{
  "dataset": "short read English sentences (LibriTTS-R)",
  "spec_augment": true,
  "encoder_kernel_size": 9,
  "encoder_stem": "single",
  "decoder_qk_norm": true,
  "decoder_inner_norm": false,
  "learning_rate": 0.00089,
  "max_steps": 21600,
  "final_lr_fraction": 0.01
}
Rows from block 6 of the audio encoder of a small encoder-decoder audio transcriber, named by matrix and row number. Rows with one number belong to one channel. Each number is 500 + 50 x the weight over its row's rms, rounded and kept within 0 to 999. All counts start at 0. Numbers have three digits each.
After each channel's rows are labels from the 100 clips, of 14976, where the channel reaches its highest value: "top examples" is what is common among them. Only what is clearly more common there than usual is listed. The data: short read English sentences (LibriTTS-R). In brackets: how many of the 100.
# convs1: first pointwise conv (encoder.blocks.6.convs.1.weight, 288x288x1), inputs 42-83
# convs3: second pointwise conv (encoder.blocks.6.convs.3.weight, 288x288x1, transposed), outputs 42-83

convs1.109:520530548572480484528550560522510480527517552429554400449538426502502482500495423369467433565547456541560426447504543542501538
convs3.109:511502437452560526586405575491523548461505516494415528516537551398574468519506480566445495424434550457589556407532489480522534
top examples: the word "was" (42); the word "it" (42)

convs1.36:509423546619608499538459509437581516523576464578437498519575492494533456498517462525423501603530481443482497554547562498474470
convs3.36:403580494509448458404550537485425560501468488519602444446414446513560455507489537369443435446422536517438448585511532469437404
top examples: the word "of" (28)

convs1.219:581509537622486493494552575464533476546414515494338466551568525475431609454397430512515559516543506510468445488559535578511628
convs3.219:601439505492583453500534472435403457554548525524464520493443521525471499453426528484466447467467554488511484488535450483517559
top examples: the word "is" (28)

convs1.265:481473464525489434531497481494589600463547430565561492453469524432507428572500465576435553594483442508492476631508526446546443
convs3.265:514440497486462441532518505522507573463549510403517459487477495542481475347511508460561468448559481481494581497559605468470461
top examples: the word "and" (32)

convs1.56:497461463491558480505471506550581469506503579584449493666498491511561515531536547450473496592514574538442456495520533419515506
convs3.56:540435576402505511614464546472508513471442627527551547426489482504462502448488476540545537422563509454483549513579449572414400
top examples: the word "you" (37)

convs1.96:372518403408548492400458496428614595498556472553566574498479508552511608508528503434570449547538540558615472418542488485559509
convs3.96:583496481466391443495440362459471460473437444523558531414450541481483485431522589472481441438497442528514555540436530473528439
top examples: the word "do" (26)

convs1.122:596530524493473434458532549547463495489509545454506487552543537449475534475572430480528479551455451558506420517458482462515437
convs3.122:512524460544508547478436448452476519483535529483487550574558572513543417500484523450613500455482485570540494456469472520470587
top examples: the word "was" (40)

convs1.169:431443464457536500488519525514495505460429543500455515597387460433546437507515514517545582504453575361444519465564568469531503
convs3.169:546600598494485501466509504460523521529511414474576546472423512420535490522519449446513517475498505577526510461504520500541493
top examples: the word "you" (44)

convs1.5:477446523411478467507443519485480394531469483527511523523443465563424538504534408598486556456460453571447511469512421515555456
convs3.5:579518472467468564478528520450562567609422526455478532428504526510527451546498489566569485487544491474442543432370421524517477
top examples: the word "i" (42)

convs1.142:517513438487600453486457453490424498483553524495457502589421543503373450531521560566444440428424458450467562437556474463539458
convs3.142:457517445527544509591495521549508522566547484526447511485625504577517453536511498473482470434527467474555492478506509453566449
top examples: voice: male (82)

convs1.207:598542573517562490483554513546514478534390588446451440534441501429438514508528496460586542473516510635585516522568507476603492
convs3.207:492481500508552494545553529544350475455557537486452614550524575547451475492456485438444595487554455531526530510524472528529523
top examples: the word "was" (35)

convs1.228:507487558546482427438507544569545502543505489475489503504465467476463399522588504567509483469480497552515407531488470529511626
convs3.228:462496544487470448459442436525431488493455612508507496567498526494547428455501468536525459495494584442490623498453570528496451
top examples: the word "the" (55); the word "was" (33)

convs1.16:554533556459564545384559438421526497524492508532427449484495500448496485440467526492510439369474575542604453526510476396414521
convs3.16:552439490545509512623574408533429509464446533516518530470484475585422581452512455555508567462479464533453461535573524517491526
top examples: the word "the" (56)

convs1.171:436523468401520456500502454521468532560539489422534391454478455406465456530509483497490502590451513517411469505519533436574454
convs3.171:531483505504498509504510545439531492523381496585580501545444468469545452511555538594558478518491519470336509559531461536480443
top examples: the word "is" (34)

convs1.165:515422490501508535533488394471533489486503564432568461602437462494535540511434567505544405464501493569443408488546486414452585
convs3.165:520496456418448495459420517500537333487427586562452572479487405492589506466447547541580445467490547485484483547474415535505468
top examples: the word "do" (39); the word "you" (34)

convs1.147:512496550559496484520523515512526493455534580566525476529505450467499459377499506412426435571438390571507499561492515521605490
convs3.147:530521541484504405530501552552525516438427481504442393558407495489484514536525426490516520473562574396325538480579496519430432
top examples: the word "and" (27)

convs1.0:448568480617418451549455503550569440531558560503538460553513426503464539439500472494572410442501462529519445479434418461535530
convs3.0:506515421572546567501594514502517499476504450517526480526488499545560544501535528460561458468462457532597447527475538449533500
top examples: the word "my" (35)

convs1.74:466465418523509479414480525476522570476454452527437438528591565524477471428581559506538577456511510454521543514504565470482506
convs3.74:471530520462579520574561487578459470526489512488553433467497447486537524466473455518498499463411515511570431547559443504519463
top examples: the word "not" (27)

convs1.274:530493523493482479461525493514510494535498430486546447499485366475431456502463544401500547439445479512521531614496509488541510
convs3.274:471410454445463524445502418481638529593509508489526543419532515554467439394560514530390524469486498501501503513483371490552484
top examples: voice: male (71)

convs1.39:613449411453504491486450586483544527551471434547580495570427433442571376464415462513454578484547549549488362528504500470465512
convs3.39:456487527591487539583609381473614546439543444540553557569478578471559569488389509461485504487528508499468482497460446445507505
top examples: the word "you" (49)

convs1.260:440478478481523552556514512575444455523572535441447469505461480485499494495491534482491546525504480402530492454474549426435485
convs3.260:482418548426461606593500478600505497397499471432527469458469532542590540475513546463522412511471492478506601429449451523460557
top examples: the word "i" (42)

convs1.166:489491464617450476546468506515477493547466385485592382499491494464520522490492505463443508592544555424425562462430441486488493
convs3.166:480478508421508559445517453358501509541447449462466507428531521471482532512534515579543482413490529503505327526543537478476521
top examples: the word "was" (35)

convs1.24:443414523494531482454536493515544509547442498488480499570486505492482524605473596543531544483547497482535489518572508456475476
convs3.24:480413589433506550443551429501514539496462505518445578521458503454576474570555455514530443487567520469595492459525545537574522
top examples: the word "you" (36)

convs1.283:487581478471486484490517556611433568610480502504491632505515517443486513459599541484501530509449505543530522471516555545554441
convs3.283:403498548599516593482596521517486506610448477489549421526479533573530540547552497423560563566314502450544476641472566540545525
top examples: the word "he" (32)

convs1.182:521489593475487459511532487533501508500454553508491482413429565564437447472529569509503433477462437490393463467641565539526556
convs3.182:523552546507512513465512552520507475482558499528531532512540488558610610585459492546518546593485478517450438450451402556506591
top examples: the word "very" (33)

convs1.118:496496419580536466580439453490469545441418436370451544503535484492483490458463527452529593460485454617511497471525520486586578
convs3.118:522471588488598476480499496546495409411509513465555547531538484471452518499474534506464520549537591637554517579510513503442622
top examples: the word "was" (34)

convs1.146:437538508537441485466492561597460450547509494561527481532503434480437556423487488497523587496439543501505472534431471487538434
convs3.146:487466473359523527433540494521540515536539501434454501428481520457550452477470556486500486477433538454524451530504444479477570
top examples: the word "my" (32)

convs1.181:488338533561484488472489563460505509503519487476562484527517434470516526513561418530471488497488448511362475582573524470497453
convs3.181:498547488444515396436481563492556547445425379478426523541354497466529361470481494495455506477500553470315536469513456488457442
top examples: the word "and" (26)

convs1.84:513467437467597474446509539467523510468593456449553485568445534526470500515464472594420477381453512499526516501490489432493472
convs3.84:568552502417584582564464469536520455412542430505417524463498579508502509523449506497498502475494544424521484445482531543483447
top examples: voice: male (75); the word "you" (69)

convs1.160:582502463467575396453537527446524576446541575526475508458408549571514456443520495551486503537510498516552483469469548465512483
convs3.160:470508487517503439493412540539521490491468443490460500552509467573482483533481466539495495516496470579558594470446428538470559
top examples: voice: female (88); the word "was" (27)

convs1.251:444524538520509440469529460454456504463628529496629470584480546526392511419517511469507451437538443481512453521465542555564448
convs3.251:576491563594602569471546576558511559515548505423450458506547554515475500494429492529477470517513471486489570495488433550497504
top examples: the word "to" (36)

convs1.19:562473540525492437587548508533426456495530481507481532548488551568440527497527616519543581522387463513500475451507463479449497
convs3.19:589520387497454499474427540349458409446519520454597570437477411582520511527413549515483565457495496532439446573453385482521544
top examples: voice: male (87)

convs1.233:506520460425507454523614484453437552465556450496495478560581502521521503456531605501571437502547494446450527542525504538451504
convs3.233:466548501587452534466493525549577555531461479447464577536542507456541584593564478472541500594555534629505527410640477430456496
top examples: the word "to" (34)

convs1.94:472523463518521542614497597452514530539569546475516544532601371499426468498469504507482499586421502539493522534546526524523495
convs3.94:484476602525491485537484489560494499476473530497514436551452507441387502482582495443494521562478528537508578455510561490519395
top examples: voice: male (89)

convs1.3:373378514516509624463472518488456481486472537423512531681414564461531562476551539457548524477418528487481529474586450410504466
convs3.3:477488559524614466473468492566534514549434489565459584449498602476428545482534415543381444484459488564576518526489552530592355
top examples: the word "to" (40)

convs1.225:428470432467474523503528540535536515482483508407625592467466503513460523443510531455450429457547463601593549464543464506377509
convs3.225:511475507532545515413451470504503501523512496566402463486509440453584490492445521507506476488547413503556572455451379515538412
top examples: the word "of" (29)

convs1.153:480525579514535552517495470560523498500520467561503419533482469511314507491503569570542552364475480553560531435503453538489501
convs3.153:588518448472590453557506541572507532507526490546562468445497538429413446560502471482499517436529546361559457520534496589446411
top examples: the word "the" (62)

convs1.141:509476525483548483555542509469542435452538503517492518458524517473494519526525559521559445466508545411453445476526520553480509
convs3.141:581520535516413494565504478499534430530528476446477514584485437540504449524598552509524557562507500572470493606557580446496514
top examples: the word "you" (34)

convs1.83:458466442476563531490477430485549443550514514455519543455563514428550525427431502435462661514524424519515403443489539438490508
convs3.83:511389434554495538592471503508498498509513556515537479468528528518444474452454445495445457539461491475478484403390504533543523
top examples: the word "not" (25)

convs1.22:505467528559508516515528557445500536421518459514431464558513375537516529546523514580518506515484429481535566453558495606523469
convs3.22:462508578459404482444449555451480393580487480467477444475581402461440451478499511529450456519519373544527532437426465342439509
top examples: the word "i" (38); the word "my" (34)

convs1.30:520501525495530439481496475481477428445547461599486517459429430546542490496635571504541507566501585468628440414486494553495493
convs3.30:446600487620584571513496386597511593573505509546485499463487541433530550484601432443569510435488576494483547507485581453586431
top examples: the word "i" (45)

convs1.167:509491541440499496458501469448487572598475519451466446431487494483503527477469446534547519481441450538511557412449457496460488
convs3.167:505474503480564490462440530496585506483524454496620564494587443489486474451449430538483497552510475631572531538529506524670561
top examples: the word "not" (26)

convs1.195:520511464583558524403452495459402457470458422546485520558505423458441556470412560515514486523475568519581466489458572536473500
convs3.195:529522456487485492571469524574543565568550501517520618476474480499541474571470517410450452481487426540532351419554522504501564
top examples: the word "never" (32)

convs1.220:563449502531487476529506563492380505465486523448440363492425498460521487441520464452490500485479470492434526517462481459548506
convs3.220:427458443528535532515472506419484461505563396515545501523467530483576595526458554506559443501437455495534489486410411548470520
top examples: the word "was" (28)

convs1.80:485382598389499499508524447414486488489462560419472419505517489548459444473554506508547448434516422546514420606539490500557505
convs3.80:475504542497478459398521531504533486509462478516557528533530481489520406517515388480513537430584592438460533522530551534466550
top examples: the word "you" (40); the word "have" (26)

convs1.26:457470439543476537523516635569518428517470498509452452520492450485487522464464420488435466432561458542529543561509527474477500
convs3.26:553536511504509561618471515504508443517528568502517541510577386570475487531513481511546503387528505523534424533462463384469494
top examples: voice: female (97)

convs1.254:566509529571422481458456596381520534515580507497461555436545314573485455520514565507504504579335497417567511519393528529474514
convs3.254:566504522484407447505530534430460270504491486450541518535573359496427483396541494501509497517543477547457522515422457370487430
top examples: voice: male (90)