Rows from block 6 of the audio encoder of a small encoder-decoder audio transcriber, named by matrix and row number. Rows with one number belong to one channel. Each number is 500 + 50 x the weight over its row's rms, rounded and kept within 0 to 999. All counts start at 0. Numbers have three digits each.
Before each channel's rows are labels from the 100 clips, of 14976, where the channel reaches its highest value: "responds to" is what is common among them. Only what is clearly more common there than usual is listed. The data: short read English sentences (LibriTTS-R).
# convs1: first pointwise conv (encoder.blocks.6.convs.1.weight, 288x288x1), inputs 42-83
# convs3: second pointwise conv (encoder.blocks.6.convs.3.weight, 288x288x1, transposed), outputs 42-83

responds to: the word "was"
convs1.161:500452588501509494508513498556559605481398490451460392575476465398521627465497471467472430436521558587472466533516553468530487
convs3.161:535437460496513482474587505374534561492473415492550507453460589525580488492428534472549580477469529524469542482579363516456517

responds to: voice: male
convs1.31:447569489535493577477541389463554563593566485495500483478510482458596459607432494371585584435501460466542514553410483454492556
convs3.31:509457507526456504555558520500444445515574497503513483491421566532532494482330474481516541524491489505490385475459377528496447

responds to: voice: male
convs1.226:522459496476531464507526539457484478462602436498490537413467515531576559469581617437510497495441553511477461409511503503434533
convs3.226:426556437593482582515574494578526527575566493425485476524476550501495595456544535456503497530408478546507458481438535502569464

responds to: voice: female
convs1.150:513509473561479525541314619475498349485493458472520504489436512493504590481513411425591535584567505625435478484494398473516492
convs3.150:408530436492502425504472491577565575497485505471441469488526483472522362438554537496514496527545478445509508414439573444512441

responds to: the word "of"
convs1.258:489480453534507383533468547530486510529561439388540562440533435482547517550457443470496501594534538499477611502394531473551513
convs3.258:473499571470539577483479387572509475495498543408552469596536525422542446492505587455482472526491438446509556516471487593493557

responds to: voice: male
convs1.130:443596503523539472542492418492366446557576457501591422512550450461625578501486587531537405497447467467469574506449495509527528
convs3.130:487483521442540474489498569592532489442426479462480501415494516570505521476533438571451544474498490583538365482479528514570522

responds to: voice: female
convs1.59:485497533515514481439475503563542449551458556637494473553508535413547513442501562520608453374598487566596456461503463538548487
convs3.59:495488502458532483564447528468550497580418524543528536437473476482565496514489524498568557528529531493488400380498506554551551

responds to: voice: female; the word "he"
convs1.27:460472451405581496542554488524345453657463496484484457423485491438629513471466577476505507542536577528527509640507507593460474
convs3.27:486435468428515520593559624481498520598519510523487489501547513462517436439539471526567509488408468511551421398539447421513435

responds to: the word "not"
convs1.209:449546477607524529493523428531554569529596470602485503482511584496474452525446525573548529481478462505486526543617514537480512
convs3.209:482603473512420494544494477598379407579522517505486472486490451455580452529516643508579496507520456482412534500498475467549460

responds to: voice: female
convs1.256:540519495550510538479595647497534540529519525504536470516570520388589450393571483462488481493588478538522478534601457488411585
convs3.256:491572483462439527464400452441481476515463480542466590525428503454575513535483499445558491501484434520505560448564451537628590

responds to: voice: male
convs1.18:592505521480505471500479507501440545483418441547508519474436384447497471505524530515476421545455523564425554423562496519494494
convs3.18:422538360490560516476515511500511490479462489559452533514442478469567502543480493497552537480536462468518490495531490424508478

responds to: voice: male; the word "the"
convs1.190:476477510492543495489458457506525460520521417546526474447415458399520484475541543460455468485454458546488420526432471419583505
convs3.190:538542478524456374507380542521523509506552509473466532508453531546450414551433478559517381525483414545577481532535418490541557

responds to: voice: female
convs1.127:461505519530538499439536423592457562464475440549555493529555502522587434481511483484552510428493500579545529537419498544474506
convs3.127:483464433541555453525431487551497518494470617520496503442566508521478463552475647532469433534568523520532478452487545611560473

responds to: voice: female
convs1.266:561491551532506375517623557553577539521552415603588512511491490486480493479522452417376500469570509522506487529484517452499551
convs3.266:428472515505435570454442458493526509516485482483415531581411500477606583584580456463592535492514503534492472580578547538386594

responds to: voice: female
convs1.75:496403505400576549530412448543470514537537560526477515414428549464432512482471527441524522526498523517466511508477457630565495
convs3.75:497526552539542506444454457522441499412445531527526541427484465466480515508471410491496591529586464484508596473541509504476419

responds to: voice: female
convs1.180:486389610519527549526463470634568573527489463558464506518408492520424477489499561487527562388565511490500548556482459509504410
convs3.180:473441487472484568506462420581517471481496457557453516406507519488343511415431559555388536545520607516498497456537511528483510

responds to: voice: female
convs1.67:512470492515455447551475499677526594520517447429558464564491479470467410516528464448592483549532500553508461518580453514502448
convs3.67:486513547497462507507529488511505521516432431365529516572463494521506490512533506507553513490521482464524503562462531347464524

responds to: voice: female
convs1.33:548466665441488502524543474507450578500507467462487430580517574444434358486521546532507439545500495514507521611469498536492541
convs3.33:509465425511495477448536551552544541509512513581544466533514457461491435479509454502542529484525530455505527430475502522508511

responds to: voice: female
convs1.135:430533501515524527586531487425475410546506424532466494558572401353529487512493449545514461480546529495474523481508475553420480
convs3.135:476508570527451449446554533520483514516492509494502476452445564461486462491445497522475478434439417488466493537472456520519454

responds to: voice: male
convs1.65:523553433423487516447429553426509529483542542684470455476491341461509425545495445395437501579410561448507561526445412479573419
convs3.65:534518523522477493407394489473512534508580523535494488524513572465511482539488516501488465486489469496503588497441514590557553

responds to: voice: female
convs1.237:564494542557451533533519491556419491463477458470448471467547524482390522511519495495616626585532480567468417544421527486402493
convs3.237:518402523578559517544579588476500509522474491528583520477548530569473534538529462490527490550567637524513509605471485468546566

responds to: the word "with"
convs1.221:483535462496551486462559573454539478449471470438514477528419439512472469526461488476542570444496454457508465487495498527441390
convs3.221:402542461426489500497394408480644505451540383498556553478519490502407466604444412511445540557448459487556449552551431450578500

responds to: text has "you"
convs1.235:552454530428470534638541498436462479481485503456544479415515545439478554514464526449629533375544413512500434527486506526464478
convs3.235:438564519519503423389459443529509483484523535517517505613513434536489410529551523447497480466544502398491518494486534527452486

responds to: the word "was"
convs1.179:455464465548500424414388491540547476486567543454499419566404439556551603500526500488608502478476512546489429530465486468526511
convs3.179:496592494488489574536525550495481539555598502536581425494537474571544505514511521457491508511481497497577437507547477491456414

responds to: voice: female
convs1.250:455488558491547435513644553514422625554491519585619493510514533427581495475538505444469399517511556445544520535423446568450453
convs3.250:417514531442558575463469514520480532528459491490546477409557564488450412459457537371457423494570523321468523436501501455481490

responds to: the word "have"
convs1.201:452439441536473415428443506517447543481494555469478519479530481585409570496561540583539414449425498458456409539552528554525497
convs3.201:548502457534500545552507483473479470565493578466574502524516544530430668480497578516544475539439545541416534412565478464529425

responds to: voice: female
convs1.217:573523511471521471614463525570580496485507595515484530476421495428547484484503474440482418406508466494455510490552489509532461
convs3.217:515429448432507567540540523466473515556560524536406517497535495479457564459522532546489422510585447499559532569477524535448489

responds to: voice: female; the word "he"
convs1.48:524494478441476411441506540582482576491443522526519413499449450463527548463533509530520446486530503517513533470514546524495490
convs3.48:498456414518478601490494559512468482475646590520498536411610466530459531486473517449482420474480450562580496505480484481476497

responds to: the word "you"; voice: male
convs1.120:537475513546515501537495482439445450438563546537504479448580449510457598468523482461599491493416473473464510452561526544468461
convs3.120:493578573435526467427568553499404476468536464458543444490432478500491545438510495499382470518435548500475455493485464537469477

responds to: voice: male
convs1.183:500479509567487593547379471538534487442569524537524461558489436522583465524508552447453497410408506380438529501579518542450478
convs3.183:429493502497482443533461527569524518500495494488549485555436460519471513418478445523455419417477471461469446454476508473473447

responds to: voice: male
convs1.285:521484513453523422570472447517461474520510548492551537474504483481469456524539513468467385545444518494511419522449490590504566
convs3.285:496613536477531580605560525467584551481467589550533466535553559425468525450491533512470519505505518592502582586502500497544447

responds to: voice: female
convs1.108:482383507483503650492605501529456463539430488532462481533487503483456481485542512514564485481547395580475520557464598519500466
convs3.108:628538468505538483547476514431534501364438506447543666538485469574471542480543449482490524493489464537570538545463491506545521