Weights of a small encoder-decoder audio transcriber.
Model: 15.4M parameters, log mel input, encoder arch quartznet, encoder norm batchnorm, encoder depths [4, 9, 4], encoder widths [192, 288, 432], decoder width 320, decoder layers 8, decoder norm layernorm, decoder activation swiglu.
Training: adamw at rate 0.00089, 21600 steps.
Rows from block 12 of the audio encoder of a small encoder-decoder audio transcriber, named by matrix and row number. Rows with one number belong to one channel. Each number is 128 + 32 x the weight over its row's rms, rounded and kept within 0 to 255. All counts start at 0. Numbers have three digits each. After the name is the row's rms in percent of the matrix's.
After each channel's rows are labels from the 100 clips, of 14976, where the channel reaches its highest value: "strongest on" is what is common among them; "loudest" is the band of the loudest frequency at the time of the peak. Only what is clearly more common there than usual is listed. The data: short read English sentences (LibriTTS-R). In brackets: how many of the 100.
# convs1: first pointwise conv (encoder.blocks.12.convs.1.weight, 288x288x1), inputs 0-47
# convs3: second pointwise conv (encoder.blocks.12.convs.3.weight, 288x288x1, transposed), outputs 0-47

convs1.135 104:112163061115121117095135153066144095092121121103143147114093127124145171128137182165146160158125162175099053077093176127167169144134125066203071
convs3.135 100:139059106074158115120160110105148180150129097140123179181155132116178076157183097159163078134096143156108172119129188124143168090099143168143143
strongest on: the word "said" (34)
loudest: 250 to 500 Hz (57)

convs1.167 099:168192129173107101144167184148124139137139178124149141116171161098123132098143196156153161129097166083122132100131157066143129138127129115140146
convs3.167 097:128074092123156142104126163093127067145103139106118116144086119127112108142100099074139144149130138127115182164060103156127175136134129162098083
strongest on: the word "there" (25); the word "was" (25)
loudest: 250 to 500 Hz (44)

convs1.223 101:126165110116116165093140174120072151121169119114126152185118065162164133140109113112131158139096074134129123123153150129132176063086111109090185
convs3.223 107:140107206115096096106136111110164122123147143095104090073113108165153124086143117056127080136060095140115141122109079194105146170122162089129122
strongest on: the word "was" (48)
loudest: 250 to 500 Hz (43)

convs1.277 103:151192153138140169113126158081123146156110178082153136128117139107118102152123145169105092149088121149120134153150149081178119142146187120151113
convs3.277 102:144142082148146143046167171097111108131100118157167151139083125100079125096116123129161120170117143134115165193125079121144152131144155104125060
strongest on: the word "the" (51)
loudest: 250 to 500 Hz (45)

convs1.250 101:140119089117142110154050163133135103158150149156136166153100126111151131117106193106105153109142128139111087069148126143137128129168136110108095
convs3.250 103:155129164095181157116126113091118119138095116119170114144128130154139157129111138147091121122122136148150133131129152120216141177120090121166157
strongest on: the word "he" (43)
loudest: 250 to 500 Hz (28)

convs1.285 100:136151151147138206117095122135113083123119193152149155115157096130155119110149139114081147170141111128159156128142102077153116091122082136095112
convs3.285 098:101186113190123106112122112143189102129169097143080096117114145125124189139100116116102149082158110127139113081114123116158110143139128203115209
strongest on: the word "mr" (25)
loudest: 250 to 500 Hz (30)

convs1.263 101:086116149202145079114098120130060106150125117098145116147140096114134089083146104121127207154104153116100114136163100175101133110078117134119156
convs3.263 101:090168085107115158123161109122163061097075125101062117150091173155163161195158184123093165178143158122091154154131143114092178097147141146074109
strongest on: the word "i" (40)
loudest: 250 to 500 Hz (30)

convs1.118 102:097140147152190145119062103132122132125100125135151093074145114159090160155144149084109076114181143159099113134099136146090137101148103212186138
convs3.118 103:082084121125118123111148089122119122159062086136104141129089104129188154110102164132091127125124076154122108109145088131091073104106094115034179
strongest on: the word "it" (40)
loudest: 250 to 500 Hz (32); 500 to 1000 Hz (26)

convs1.190 099:122119104115105118125105150137148109152147123116156157119083101111142167188117139113141123138157165090201151124108142139080144037142115132154167
convs3.190 099:169100139165147095125087153163138137120147115135149168114190111097135165125086135115140154142159119102133117129186102107118103158117127131141125
strongest on: the word "little" (35); the word "a" (34)
loudest: 250 to 500 Hz (35)

convs1.86 101:108081139122111117135139157117160138139107105093152099130106131168134083127053135165115095170097116146142087129147165143107163114077127107146152
convs3.86 103:104117136166134143130130121130137102124063125100109152110177144061077149124100068098160103127113128113091124159192097207126142196144143103119172
strongest on: the word "the" (51)
loudest: 250 to 500 Hz (30)

convs1.154 101:111118102061132172103136136138087105064078126167088114141188103149063116151148132105127070159132121089084166150112123127167114134122131116151157
convs3.154 104:203138145093104169141158136140110145103154133104093140119073213070101115125158107113126173142152165146113173139132132144204165088108109180221100
strongest on: the word "is" (26)
loudest: 250 to 500 Hz (32)

convs1.238 102:173128101092131103121096127189135095117134178137152151176156118085103068129131124138138133104118115097152179148099158054102132212141112139094087
convs3.238 103:129091084165142163196168098127146172203192137087093163191120077110153109136123142121171147174137109128129175158113183162154118166167085153115129
strongest on: the word "little" (26)
loudest: 250 to 500 Hz (31)

convs1.219 102:169087100136053165122118124103122134163161141150180172067134107126070127127169135109084105150141119139136156178149130059099134158153104135149166
convs3.219 084:144139110186111143143150109163124109077137125097153100103090196098141104110183136095085172125086083137143135139168119148121167163099107138145172
strongest on: the word "of" (32)
loudest: 250 to 500 Hz (34)

convs1.226 102:168122125085113115146138114141147186128164163093142125156133162125145136155107139147124085152090148091167140132093149172115102166166204166182118
convs3.226 097:077145113125185108135127160137102182102132172166156114136100165138108130132137154101165172203145103073128138175108140071101138120176100116118107
strongest on: the word "you" (46)
loudest: 250 to 500 Hz (29)

convs1.249 099:161146148141099165130120166133118079122203075097169135194108108067128159077119189153134114126166145137152104113178168091134167125140119154136168
convs3.249 100:165077126113138114164130202094092143150137162166142194139140120107138084083146143205145094125101122059150185137118136122115114092146150078141109
strongest on: the word "the" (56); the word "to" (34)
loudest: 250 to 500 Hz (34)

convs1.74 098:165108158118175130111159158162171092132174136121124120135112172158125143140076161132128195178089113092115102124099139155097073156166169097100144
convs3.74 094:185049041135178169183126105120135153140133151067104170132142112105137127086175139083096085127089165092174152105124110185096091157134150061095100
strongest on: the word "you" (43)
loudest: 250 to 500 Hz (30)

convs1.270 099:119138119116078085132060121135145169187123154146103165151124154160091033139148110046170064113132131094135076105158093119096041110106069137084086
convs3.270 102:124110126120119147104146150102120134155117135100096130133134138124147133144118066124071141093225112098122143152111129098119145095148106125138108
strongest on: the word "he" (27)
loudest: 4000 to 8000 Hz (40)

convs1.255 100:096133148133172135045118123121141136061070105113100146126157148127128086159137120056120173182144154098148101141132095159119111137155200125063103
convs3.255 106:091144086145155132114087101107107083096093130151143120144116098168092146129083095142092104106114153154041095108080131119116121113128076097135127
strongest on: the word "is" (55); the word "it" (43)
loudest: 250 to 500 Hz (37)

convs1.239 101:134097152128065147131130108080155118125101135154150085135143132083117143115125100154099197174139120147127126139129180095151169151141134145139152
convs3.239 105:072128100097090128181124124123119171152152153127186103170087132089087130128217120090108143092143130122132137129131124110137098182166168106113164
strongest on: the word "of" (40)
loudest: 250 to 500 Hz (30)

convs1.193 098:110117090135144168119103054161119127098071149162092124175110157105114117112081152095090194143082151102162155127101164149134086132136156126096134
convs3.193 099:117102099075081110068136152164098166082118115158132118099190125136124127133207152067151150074127079155168118122103174062207163203113094131150147
strongest on: the word "was" (29)
loudest: 250 to 500 Hz (32)

convs1.107 101:153155120167158198115163135160118129141098112101140113095097160136108147139174053134137089169151072099104113190167111102158172126142119129134138
convs3.107 100:133134067043149068125157156131131113103075171083191157086138106074152086141107087124141140089133117144124154147115113085129117066156126148149080
strongest on: the word "he" (35); the word "was" (31)
loudest: 250 to 500 Hz (46)

convs1.256 099:086192181144148098130088173117164069117093101113136103123176127156138178129112108085127121166129131137101116116139133154099108135115118169120135
convs3.256 094:150092141116154138145125145099059142123087124109194139121136102107139084048131155140182125111119142112154220154127138110126148126127180110158117
strongest on: the word "it" (41); the word "is" (37)
loudest: 250 to 500 Hz (31)

convs1.156 099:108154114185076083172140122142115098097154113070127124107132100171120139120135202158166149103071085110131129168134198087058134156172106162129101
convs3.156 097:115102116133175131144213120153100134099107073109109096193134152158058073050162138187130086128085139126143105083088183169126153104128064150091140
strongest on: the word "the" (56); the word "said" (25)
loudest: 250 to 500 Hz (29)